Weights of a small image FSQ autoencoder: encoder num experts 16, encoder width 160.
Rows from block 14 of the encoder of a small image FSQ autoencoder, named by matrix and row number. Rows with one number within an expert belong to one neuron, the router's apart. Each number is 128 + 32 x the weight over its row's rms, rounded and kept within 0 to 255. All counts start at 0.
Before each expert's rows are labels from the 100 images, of 14976, where the router gives the expert most weight on average: "responds to" is what is common among them. Only what is clearly more common there than usual is listed. The data: microscope photos of single blood and bone marrow cells. In brackets: how many of the 100, against the usual share in percent.
# router: router (encoder.blocks.14.mlp.router.weight, 16x160), inputs 0-79
# up: expert up (encoder.blocks.14.mlp.up, 16x80x160), inputs 0-79
# down: expert down (encoder.blocks.14.mlp.down, 16x160x80, transposed), outputs 0-79

# expert 11
responds to: cell type: promyelocyte (25 vs 6.4)
router.11 [162 157 132  62 122 139 147 119 165 120 113 118 163 141 113 155 171 126 156 141 127 115 108  84 137 118 136 138 102  64 125 136 148 184 155 175 134 174 105 210 124  81 130  84 113 160  95 102 125  84 150 102  81 102 142 113 127 120 133 141 108 137 150 166 136  64 141 143 160 122 101 156 193 153  47  78 139 167 139  99]
up.0 [127 161 108 157 139 139 130 141 133  77 133 119 133 101 120 136 149 156  90  63 160 162 109 125  98 139  47  91 115 152 178 159 179 121 130  55 170 102 118 134 124 147 123 114 108 121  94  90 176 126  98  83 104 181 139 141 156 134 129 116 248  89 109 151 109  82 107 147 126 151 119 136 116 121 131 181  99 150  68 129]
down.0 [120  99 145 125 129 139  62 138 130 106 131 164 108 123 177 149 134 155 176 121  99 139  79 138 105 117 120 134 114  81 154 124 191 154 157 108 129 145  85  66 128 123 154 126 136 171 154 117 129 132 104 145 113 101 132 132 105 113 142 147 110 162 176 108 102 142 104 126 121 125 123 118 127 117  79 154 141 111 114 102]
up.1 [115 156 146 152  84 141  80 152 126 124 111 124 131 133 159 154 149 161 142  96 147 163 182 137 112 119 121  44 105 164 155 149 161 114 161  77 167 143 125  83  98 115 129  85  65 156  83 138 198 158 130 106  52 195 153 132 201 120 146  68 221 145 122 144 115 112  86 167 107 158  82 135 110 105  99 150 149 142  80  85]
down.1 [ 78 155 195 139 138 172  75 149 154 186 122 112  98 114 179 127 112 155 133  98 137 186 128  91 129  86 140  86 136 134 132 112 187 156 130 112 131 123 141 105  97 135 213 156 113 169 101 135  99 100  91 121 142  97 145 154 132  99 135 155 118 124 111 167 122 138 128 146 128 113 118 102 100 116  89  76  87 120  83 121]
up.2 [129 172 178  98 130 124 138 153 138 106  91  83 142 163  98 151 183 147 164 219 129 124 137  99 145 125 117 139 139  89 153  87 151 135 173 194 121 137 141 167 112  75 112 110 128  85 102 152 139  95 190 112 100  95 138 113 159  91 140 116  57 123 129 134 140  75  95 126 154 100 105 129 140 118  92  50 140 141 113  74]
down.2 [138 145 112 137 136 156 104 112 170 140 149 158 143  97 148 160 132 173  69  74 130 107 131  98 113 182 133 149  99 119 168 162 129 106 101  85 135  99 103  60  93 124 115 146 134 131 129 151 117 132  92 173 161 132  68 142 147 100  90 115 160 116 163 120  99 116  87 158 108 182 159  94 112 136  80 149 150 107  94 155]
up.3 [ 87 156 116 147 116 166 118  99 134 124 149 116 121 111 108 104 147 148 107 102 182 172 122 154  92  91 104  90  92 124 169 195 201 116 146  54 171 129 175 128 149 156 125 107 105 143  80 113 133 133 120 112  82 157 140 144 147 113 145 106 238 100 129 142 136 116 104 108 104 164 100 149 150 115 158 204 117 120  76 116]
down.3 [ 65 172 162 118 140  83  72 155 160 166 101 207 120 109 151  91 134 128 184 112 133 124  87 104  55 122 147 149 107 136 109 164 177 138 152  66 124 138 127 128 118  99 150 174 166 133 164 129 131 110  87  90 144  79 205 108 109 116 131 152 102 108 174  93 115 142 115 101 147 121 152 120 155 125 107 121 162 130 112 116]

# expert 3
responds to: smear: peripheral blood (93 vs 16.2)
router.3 [176 132  95 154  99 140 111 112 184 104 110  78 181 152  80 195 140 103 147 129 154  72 161 146 151 124  98 107 145 140 119 112 124 112 183 135 107 123 113 204 112 113 132 119  82  96 120  66 109 137 187 106 113 111  86 102  85 177  71 134 131 112  65 129  83 103 154 146 180  88  73 162 129 125 117 139 138 160 117 119]
up.0 [127 188  93  87 124 154 124 180  94  86 133 125  45 126 121  75 127 134 109 100 100 102 132 137 116  99 183  94 141 153 118 131 140 180 172 142 118 149  93 104 194 118 152 116 160 114 142 113 117 130 152 170 173 165  99  87 130 134 169 127 110 131 157  82 157 141 187  80  81  80 130 119 125  99 112 207  89  61 169  88]
down.0 [ 98  74 117 212 105 160  81 136  80  89 135 145 100 144 157 151 114 123 134 121 134 187 129 144  76 151 119 127 168 118 169 117  59 142 168 107 133  90 129 142 154 101 136 126 129 178 142 173 137 133  69 136 128  79 146 159 118 121 210 100 144 134 213 156 110 113 130 102 109 105 123 116 147 171 174 131 159 178 128 111]
up.1 [134 143  72  67 100 122 108 135 134 163  97 148  96 105 209 124 156  97 122 221 114 127 151 101  94 181 173 160 130 138 124 143  64 153 137 215  74 125 142 132 134 113 143  97 114  66 145 114 106 119 163 127 159 146 130 210 133 120 130 131 114 178  74 105 188 132 182 163  87  99  94 116 165 183 138 186 137 129 105 151]
down.1 [109 113  88 195 146 108 103 123  79 121 134 147 103 141 116 151 157 109 138 135 147 124 100  91 163  89 133 166 149 183 128 108  55 146 166 165 145  77 115  46 149  76 161 151 133 135 167 103 113 143  92 158 149  78  95 159 148 144 169  96 100 127 151 141 100  95 131 119 126 121 132 149 135 164 136  90  95  93 128  77]
up.2 [101 190  84 115 122  58 103 174  85 113 115 114 159 126 165 133 120 160 167  79 109 126 133 147 133 174 103 156 130 103  99 134  84 158 115  86 170 135  96 128  80  82 102 176  96 165  83 131 120 196 148  96 105 192 131 107 119 123  99 128 141 143 107 185 107 114 120 165 167 120 104 140 110 126 182 209 146 109 155 166]
down.2 [103 125  94 176 125  89  71 156 132 148 136 170 139 161 129 113 144 111 120 127 176 166 163 134  94 118 126 164 124  96 149 109  65 122 145  88 110 136  59  88 137 125 166 115 167 136 106 205  94 123  94 192 124  69 176 102 122  64 147  90  41 132 141 148 109 151 178  88 165  95 157 150 150 112 103 105  92 118 126  76]
up.3 [132 139 114  73 110 144 162 166 113  88 124  66 161 138 138 127  93 155 129  74 129 155 125 185 106 155  96  97  99 155 126 147  34 154 153 105 162 134 139 131 115 117 106 152 117 150  81 109 134 199 148 120 101 150  76 116 120 102 145  89 211 118 109  90 100 100 106 131 148  78  98 120 154 123 127 165 151 116  97 123]
down.3 [ 97 125 101 184 112 132  80 137  95 177 150 193 105 195 104  92 138 144 147 137 180 161 151  80 111  74 167 140 134 169 114 120  54 114 167 131 115 169 139  99 166 137 164 104 142 161 152 144 112 118  51 104 115 111 163 169 106 157 138 105  94 124 148 108 141 101 141  96 152 111 156 181 129 127 167 110 165 135 156  61]

# expert 15
responds to: cell type: artefact (39 vs 9.8)
router.15 [ 78 167  81 165 160  94 155 134 136 137 120 172  93  98 164 134 103  99 134 100  77 123 110 169  71 151 179 125 128 194  75 100 105  98 120  92 131 174 129 111 103 143 153 166 126 159 123 153 108 145 162 167 100 169 108 123  94 102 137 173 138 176 168 107  84 149 213 136 172 131 139 115 133 146 151 178 161  99 165 138]
up.0 [ 70 137 141 109 123 129 100 129  79 169 154 151  86 104 137  64 121 109 119  95 158 165  87 116  91  64 158 109 156 123 144 123  51 131 131 106  97 155  87 107 210 143 135 116 185 172 196 117 117 122  45 128 152 108 170 150 123 146 133 137 148 129 168  86 130 141 180 108  67 133 157  94 109 123 163 140 110 113 104 130]
down.0 [145  44 118 122 110 183 152  52 130  99 125  88 161 133 138 121 133 161  91  90 150 105 164 106 157 153  87 106 133 123 147 145 109  73 100 106 125  73 147 164 117 132  84 117 138 149 105 100 195 161 106 114 135 142 113 113 158 187  97 135 187 136  93 142 175 116 124 134 135 139 122 137 159 130  67  97  38 164 116 164]
up.1 [103 139 173 106 135 125 145 111 107 134  94 105 123 131 136 150 135  91 132 101 117  92 106 145 212 113 157 144 145 153 167  59  56 142 121  95 154 181  89 156 210 124 103 116 128  72 141 100 112 148 148 131 175 133 152 104 124 118  86 130 159 124 163  95 120 132 157 133  89 102 111 107  98 177 134 156 147 142  82 145]
down.1 [137  46 103 140 144 158 168  69 130 101 122  95 150 113 103 155 123 160  58 113 162 115 169 129 158 149  67 100 137 113 135 137 161  55  90 109 138  76 162 170 123 149  96  97 135 127 125 146 180 184 138 152 167 152 124 115 168 151  99 139 165 128  70 157 162 134 106 114 131 179 152 131 132 147 115 122  28 156 133 160]
up.2 [ 59 147 127 128 132 107  68 148  51 148 157 145 121 124 113  60 122 126 151  95 164 170 120 135  96  55 134 118 129 131 126 187  59 154 133 104 150 138  90 107 160 103 158 139 128 143 128  98 106 127  75 124 120 127 165 160 124 141 153  70 145 105 131 112 109 112 131  88 118  97 131 122  88  92 154 149 141 122 120  94]
down.2 [144  84 118 148 111 154 170  70 108 107 121  72 176 134  76 155 147 130 135 111 168 110 130 161 166 120  94 116 126 122 141 143 133 135 116 130 136 134 142 202 162 132 100  99 126 117 123 111 178 178 148  68 134 141 106 104 146 155 123 111 137 109  70 167 152 130  93 124 122 104 122 131 176 133  70 116   0 176 125 151]
up.3 [101 162 123  91 152 111  79 134 157 163 184 170  71  94 167 104 110  67 123 119  79 132  63 128  95 131 167 124 138 150 123  95 150 172 122 116 113 172  99  94 108 163 163 144 128 171 108 153  99  78 112 147  95 145 128 141  97 100 125 149 126 169 185  96 115 180 170 148 137  98 149  99 125 146  98 153 149  82 130 110]
down.3 [134 189 111 104 195 126 116 202 161 158 121 162 124  98 174 112  25  96 122 112  58 123 104 126  93 129 150 105 116 170 113 132  90 161 118  95 105 156  89  67 102 147 147 155 113 166 126  83  92 122 134 175  90 126 110 128 106  83 126 145 132 168 172 100  86 137 160 146 134 132 132 103 130 129  89 153 255  93 122 116]

# expert 12
responds to: smear: peripheral blood (58 vs 16.2)
router.12 [137  71 140 146 128 130 166  95  96 104 126  87 208 141  79 147 138 136 164  98 140 132 191 143 173 171  81  81 157 162 157 154 111 129 131 108 173 103 176 174 171 122  89 121 113 121  97 172 174 151 127  66  98 156  87  98 116 129 111 101 147  74  74 165 120  87  61 146 141 129  91 136 121  98 126 160  94 138  81 136]
up.0 [140 120 122 133 139 133 134 109 104  95 152 117 181 141 110 149 154 105 155 133 122 151 183 136 172 175  81 133 158 168 166 173 126 103 156 128 200 126 160 154 101 132 102 111 127 121  72 169 157 154 102 107  74 147  98  87 128  32 110 105 152 130 121 152 106  96  22 105  98  92 125 100 139 155 141 140 112 118 101 140]
down.0 [115 110 126 106 123 155 105 142 138  88 156 155 150 130 142 125 130 136 116 139 148 132 156 110 124 130 126 103 112 145 144 147 240 146 152 142 120  92 159 119 120 107 163 129 104 157  77 116 156 132 112 151 105 124 127 159 159 126 116 127 153 123 115 104 141 114 128 127 151 135 124 159 114 127 139 119 153 120  93 123]
up.1 [116 152 189 157 135 127 127 156  69 105 155 113 151 151  88 148 139 118 170 117 122 169 157 142 132 165 100 122 132 158 149 169 128  87 160 115 183 138 147 143 153 105 115 108 114 139  97 212 135 140  95  90  72 165 104  97 120  10 129  66 141  94 138 156 103  97  57 119 142 128 103 151 119 115 142 144 116 115 107 105]
down.1 [123 127 112 121 138 162 127 139 130  88 143 124 159 104 119 145 116 132 116  99 102 132 162 166 123 140 109  71 102 186 135 171 183 135 117 100 162 105 134 115  98 145 134 136  73 173  43 110 152 165 121 148  54 156  98 137 136  90  85 106 214 145 143 148 113 109 110 149 164 144  86 131 110 120 101 143 157 139 107 117]
up.2 [164 170 160  58 162 107 159  87 130 117 156 117 163 111 131 160 106  86 123 118  73 100 109 138 151 133 122  97 157 119 118  83 146 226  97 131 164 190 125 158 191 158 105 141 129  72 125 124 121 134 145  97 115 183 107 105  88 137  79 134 129 135  83 146 134 128  86 136 142 119 122  71 113 156 105 132 119  99 132 151]
down.2 [151 135 127  97 126 155 159 121 109  74  92  56 195 124  82 167 127 136 155 131 141 102 177 185 154 134  89 126 135 140 119 137 142 110 152 189 138 134 165 172 146  98  97 104  97 109 117  81 127 161 194 106 108 196 113  94 110 126 111 116 103 139  52 177 148 101 124  89 188 110  86 118 120 153  88 107 102 160 142 131]
up.3 [116 116 113 196 149 139  97 124 170 115  91 163 110  96 133 192 141  97  97 132 137 133 141 154 133 122 172 111  93 127 135  87 144 187 104 130 140 136 137 103 111 176 146  54 128 131 118  64 106 138 160  90 145 102 146 100  96 158 210 150  73 132  78 127 131 131 124 103  95 170 151 171  88 170  62 101 128 162 121 124]
down.3 [132 151 132 127 121  89  88 122 146 174 100 167  92 122 136  83  96  98 106 185 113 142  74  79 125 137 199 130 173 102  88  57 135 100  97 131 111 166  98 100 142 168 137 126 135  97 157 182 104 104 133 147 201 144 164 134 125 165 146 165  18 151 167  67 119 130 149 126 105 160 154 149 135 110 136 155 138  94 148  98]

# expert 6
responds to: smear: peripheral blood (100 vs 16.2); cell type: platelet (55 vs 1.1)
router.6 [120 118 174 136 124 153  94 152 131 109 137 115 114 185  75  99 181 144 153  83 143 141  64 160 146  80 117  95 111 140 197 101 188 198 163  95 180 180  77 135 208  83 139  55  77 124 146  37 105 144 136  94 138 143 132 137 152 182 152 135 174 131  90 149 137  98 137 117 160 131  71 116 121 106 144 165  95 143  85  89]
up.0 [133 164 111 139 102 125 142 108 164 126 165  99 103 147 131 104 115 128 130  83 124  86  98 160 135 144 122 121 149 161 171 109  85 133 172  83 166 177  32 152 131 127 137 136 115 168 142 160 141 164 146 115 133 109 129 101 143 142 139 167 162 148 157 152  95 133 169 135 131 126  76 116 122 132 204 181  44  64  78 141]
down.0 [111  80 134 165 108 154 109  90  96 100 149  87 180 133  77 124 159 192 125 131 153 157 173 127 127 138  57 102 112 131 175 194 160 140 154 137 186  71 163 152 122 108 126  99 121 170  73 122 179 147 112  92  95 131 131 133 166 128 130  80 188  88 116 176 156  95  75  97 127 134  94 147 103 104  96 131  74 174 104 117]
up.1 [136 104  82 154 166 127 114  79  80 135  85 116 109 103 165 117 110  94 106 198 149 164 145 116 129 110  92 114 157 106  91 153 155 112 105 212 130 131 123 121 164 102 186  90 146 145 196 127 154  92 160  95 148 117 124 101 193 139 118 122  42 162  82  89  92 160  38 139 120 146 156 142 176 152 115  93  82 172 159 132]
down.1 [230 129 142 118 146 114 121 111 154 180 105 162  98 107 181 122 148  77  96 170  89 151 143 137 147 113 153 161 161 107 119  75 114 162 109 179  82 148 127 155 114 159 163 132 139 104 138 146 100 103 137 135 154 114 143  98 126 128  90 165  42 153 160  79 128 154 171 137 133 131 143 167 141 148 168 114 113 133 162 118]
up.2 [112 149  72 118 142 127 154  91 108 141 127  99 161 193 172 113 160 110 133  87 111 125 184 154 204 164  98 155 136 134 125 167  30 135 154 108 102 121 154 146 123 133 151 149 159  92  98 135 117 130 129 144 132 120 101 119  99 146 144 114 145 139  56  91 151 123 134 101 116 164 132 111 136 129 125 147 116 115  89 135]
down.2 [138 141 170 100 127 105 115 100 142 171  79 140  80 114 123 147 112  95 164 169 112 119 128 136 107 135 184 173 169 165 105  44 132 143 116 197  86 159  93 109 161 167 133 146 110  64 170 116 130  56 164 189 159 134  93 143 103 139 112 168   0 151  94  99 147 151 131 152 107 119 163 155 125 117 165 127 128 110 175 117]
up.3 [ 85  78 102 129 135 101 104 128 103 138  91  65 155 136 166 129 166 159 128 142 156 102 119 178 164 129  81 130 167 132 108 147  72 115 171 100 101 130 206 142 142 141 137 148 148  98  87 140 120 116 117 148 121 164 125 158 122 127 133  94 164 159 118  93 177 128 145 142 144 129 155 122 136 131  84 153 121 124 107 160]
down.3 [159 157 127 103  99  96 117 134 199 156 118 162  60 140 171 146 105  90 109 189 109 103 143 134 184  99 138 171 175 118 105  40 136 102 135 178  97 154  87 135 131 130 149 145 145  86 164 157 110 113 147 164 161 128 125 130  78 169 145 190  11 173 121  81 141 136 140 127 134 108 123 139 132 171 195 102 137 105 199 105]

# expert 4
responds to: cell type: lymphocyte (36 vs 15.3); cell type: artefact (27 vs 9.8)
router.4 [171 156 123  25 138 160 168 138 142 157 127 121 131  93 150 167 110 139  85 104 113  92  75 103 132 170 118 117 141  67 123 178 138 140  95 109 147 106 130  84 103 163 112 151 137 130  71 140 160 150 144 116 116 123 142 129 135 104  75  85 128 147 135 115 126 138 132 150  94 163 155  80 131 119 128 136 120 142 141 164]
up.0 [177 110 135  60 155 159 149 124 163 141  97 100 167  99 120 174 122 135  98  81 136 101 164 157 152 161 117 108  95 184 203 128 139 186 103  81 143  70 112 105 101 143 111 117 103 101 119 118 132 148 180 114 127  93 127 102 139 157  77 143 204 124 110 146 121 153  82 162  87 141  77  97 128 127 104 178 161 123  29 159]
down.0 [120 140 151 126 140 109 134 133  91  84 121  76 181 155 103 148 143 124 196 139 140 127 143 148 151 131 139 110 140 133 141 156 153 107 149 182 129 147 141 183 173 109 127 145 109 123  87 146 117 154 130  52 113 189 120 100 120 122 126 126 143 122  58 158  95 116 104  99 160  58  99 158 103 110  76 138 105 145 156 118]
up.1 [108  80 144  83 109 163 147 125  94 145  98 118 121 157 103 102 156 162 180  99 104 106 162  59 134 126 156 159  90 126 162  93 208  68 138 197  74 121 130 160 104  84 125 179 150 178 168  95 108 152  98 124 144 110 145 124 109 156 185  49 125 151 100 122 130 132 148 128 139 178  84 149 118 152 118  43  80 120 170 149]
down.1 [ 89 136 199 171 163  87 134 154  40 136 117  86 100 145 125 126 116  99 210 132 163 130  93 136 116  94 114 135 147 117 117 121 148 163 160 106 125 169 124 155 181 109 151 134 160  95 117 124 123 122 147  34 113 127 165 126  99 143 177 112 141 123 117 146  74 122 115  63 113  73 117 152 134 118  95 146 102 109 134  92]
up.2 [162 118 145 171  77  97  98  91 174 141 104  84 147 190  44  70 169 147 122 131  54 114 156 155 164 122 132 137  73  93 128 136 169 128 201 111 134 100 186 155 100  85 135 162 133 171 126 119 114 125  47  95 110 127 165 129 157 124 130 130 118 143  72 179  69 147  98  97 123 211 112  87 175 140  86 126 157 133 167 121]
down.2 [ 90 178 175 138 148  54 109 159  35 107 142 104 136 139 118 126 154 118 214 143 165 167 102 148 110  94 142 156 139 137 132 116 157 164 173 128 125 170 123 138 201 113 187 134 155 128 119 124  95 124 148  48 128 142 155 138  99 143 174 103 139  97 116 147 126 152 110  44 136  66 112 148 112 125 102 155 123 122 130  84]
up.3 [203 103 103  70 105 169 120 109 160 164 163 158 108 117 118 138 134 133 102 111 136 133 188 105 162 170  92 107 138 115 171 162 129 133 137 122 138  75 137  93  91 144 132 126 116 135  79 160 139 114  46 138 156  91 123 128 146 104 104 125 184 143 183 135 146 149 156 155  95 154 146 117 164 142 141 139 134  91  62 132]
down.3 [151 150 113 103 147 118 120 169 167 109 138 112 162  96 123 147  98 123 141  90  88 103 144 171 119 168 104  77  94 187 135 143 193 148 114 125 145 128 122 125 116 136 136 129  77 150  79 134 121 166 164 155  61 170  91 116 120  73  74 116 158 154 109 153  97 109  85 174 167  69  91 125  94 123  80 124 192 120 113 104]

# expert 14
responds to: cell type: artefact (61 vs 9.8)
router.14 [178 140 145 112 120 149 102 120 166 119 136 126 174 124 101 141 150  78 108 132 131  95 141 123 149 118 112 119 112 142 125 161 144 172 181 148 120 136 127 184 117  99 144  81 110  82 111  71 125  95 136 131 101 153 124 173 131 139  80 141 103 109  62 121 111  95 184 138 164 119 109 160 168 172 105  86 148 159 122 138]
up.0 [121 140  98  95 111 115 153  77  95 110 132 121 130 103 143 122 134 179 130  70  99 103 131 135 117  97 144  97 128 125 122 142 238  57 105 172 173 129  92 125 104 129 139  99 111 143 129 144 139 154 157 114 115 140 170 150 148 120 158 117 201 137 161 101 135 115 182 147 166 164 154 105 168 118  97  84 140 143 134 133]
down.0 [112 142 172 108 132 133  54 170 103 191 116 152  67 132 159  80 119 112 141 134 122 160 103  64 110  82 193 105  86  79 138 136 160 140 178 143 143 102  79 142  96 138 213 136 137  93 134 176  93 140  76 138 122 131 151 165 162 138 183  83 151 120 123 120 101 132 136  93 111 130 153 123 144 128  82 126 176 134 123 109]
up.1 [146 153 130  69 151 145 173 107 143 152 126 102 154  67 161 122 107 181 112 158 128 129 146 135 146 141 105 151  65 125 137 112 204 141 110 206 135 120 136 115 128 149 118 128 152 112 154 145  90 143 163 183 116 173  91 128 174 117  66 145 174 153 124 159 108 155 139 121 152 126  91  75 117 139 111  81 138 129 122 185]
down.1 [116 168 136 171 108 167  79 135 100 141  78 224  81  88 163 152 168 128 151 134 160 144  76  77 102 116 109 153  88 152 147 145 149 158 181 178 121 143 119  81 136 130 202 138 121 182 138 138 106 106  69  94 122  95 106 177  82 115 156 128 145 144 125 104 101 165 131  90 134 123 130 149 148 145 112 110 179  94 146 102]
up.2 [119 132 124 117  95 104 147 123 175 133  92  80 115 131  57 128 125 188 187 146 135 127 133 116  79 142 126 118 159 117 194 122  91 165 146  74 155 149 132  92 125 135 130  94  87 179 127  97 139  47 173 111  80 140 144  67 143 150 174 149 148 109 108 100 109 121 132  91 115 126 147 160  77 158 137 126 125 105  71 168]
down.2 [108 136 123 166  78 156 118 144 110 140  96 228  80  70 145 114 162 108 101 146 136 161 142 174 132 161 169 126 107 127 158  89 170 175 100 127 137 206  68 101  97 170 214 122 128 136  91 135 107 136  68 198 137 126 108 128 131  89 147 141 158 122 159 132 108 117 140 160 128 149 137 123 118 127  95 131 133 126 118  85]
up.3 [135  83 172  88 143 132 118 105 138 119 105  79 141 133  77 117 154  71 164 177 130 126 136 160 202 111  74 135 161 131  56 152  63 136 111 193 132 127 174 163 157  93  97 176 126 129 150 152 151 134 172 104 151 135  89 119 107 161 149 118  57 104  98 135 137 107 103 129 142  73 133 160  92 120 154  77 123 108 192 101]
down.3 [134 133  93  73 163 121 147  98 212 196 110 189 103 130 149 153  98 170  96 140 100 114 120 125 101 176 109 116 103 116 125 130 132 134  85 105  83 159 131 105  96 163 142 129 138 110 145 143 164 141 148 181 156 133 103 129 139  95  71 121 119 160 127 144 156 133 148 193 124 195 164  87 161 130 112 117 182 109 115 109]

# expert 7
responds to: cell type: promyelocyte (25 vs 6.4)
router.7 [161 131 127 121 114 114 137 143 148 168  95 117 143 128 113 112 131 121 115 160 170 113  71 135 130 143  76 144 115 172 161 126 132 129 120 161 133 143 123 127 100 106 120 101 115 126 159  59 113 103 138 106 153 149 144 182 163 159 100 135 115  58  79  83 144  97 200 111 191  85 158  85 128 171 122 108 106 151 134 103]
up.0 [104  89 119 119 115 123 179  98  85 135  98  82 156  99 155 151 118  81 151 140 173 155 115 157  93 120  84  79 137 161  90 165  26 142 103 144 131 115 157 142 129 127  93 163 161 210 161 128 153 112 110 121 147 132 142 148 129 132 150 142  97 142 126 131 122 116  64  92 143 100 117 149  95 119 173 145  83 122 143 148]
down.0 [131 110 106 155 139 161 107 104 150 175 122 185 115 152 161 121 119 156  77 156 143 126 141 100 124 131 144 143 133 120 161 129 144  90 150 153 126  99 108  82 126 125 144 157 153 166 112 151 157 105  97 111 168  87 176 160 158 146 147 118 146  93 142  94 168  88 141 137 116 155 158 149 131 111 137 133 121 108 130  88]
up.1 [103 116 112 114 110 156 111  99  96 115  96 125 119  98 157 123 115  60 134 170 132 147 111 166  61 109 113 110 161 172  56 126  38 133  88 162 119  88 181 123 113 114 126 164 161 191 152 123 137 140  99 174 160 122 129 164 118 113 144 121  65 134 137 125 137 124  85  88 129  64 137 131 121 149 157 123 141 124 158 121]
down.1 [121 104 103 156 120 136  95 104 151 163 134 208 138 101 175 121 160 112 114 123 170 164 138  53 125 131 161 126 120 132 144 130 135 114 183 147 119 110  96 100 112 162 193 103 119 130 142 124  91 118  87 155 168 124 117 160 115 104 143 151 131 115 191 107 166 113 142 116  81 132 187 119 124 118 142  92 106 132 162 119]
up.2 [104  66 115 122 103 120 157  89 115 109 103  84 133 114 162  95 129 116 145 136 141 160  95 161 124  80  89 115 151 178  70 177  24 126 123 167 140 115 163  92 120 142 119 133 157 212 155 121 143 112  83 121 120 128 128 127 125 127 133 110  84 159 136 144 107 145  99 110 143  80 138 149 123 117 169 143  81 144 150 154]
down.2 [135 112 119 140 136  80  77 125 160 168 171 165 125 152 164 136 140 121  90 158 140 133  96  80  96  86 142 145 175 119 145 156 123 127 140 141 116 121 106 114  84 151 174 111 134 136 160 132 141  85  72 110 128  98 128 185 178 137 171 119 117 128 154  91 132 137 155 121  87 141 148 146 136  80 130  85 136 133  99  75]
up.3 [126 145 108  98 152 129 160 131 113 111 120  69 121  79 148 135 137 131  80  82 127  69 100 116 194 143 128 130  68 137 170 175 149 139 133  96 114 139 101  97 155 172 145  97 145 145 170 112 117 129  81 130 123 124 133 145 166 147 127 123 173  90 149  94  78 134 108 168 107 180 119 132 172 118 138 169  33 136  94 157]
down.3 [ 88  55 124 113 127 167  72 139 131 169  94 165  86 128 196 132 142 129  76 172 134 162 114 133 144  97 114  79  81 140 169 212 131 158 117 151  67 114 122  82  97 128 140 140 130 175 143 136 111 130  62 140 144 108 149 192 155 172 137 122  99  76 100  42 142 126 142 119 113 144 130 155 130  98 125 122  76 125 114 110]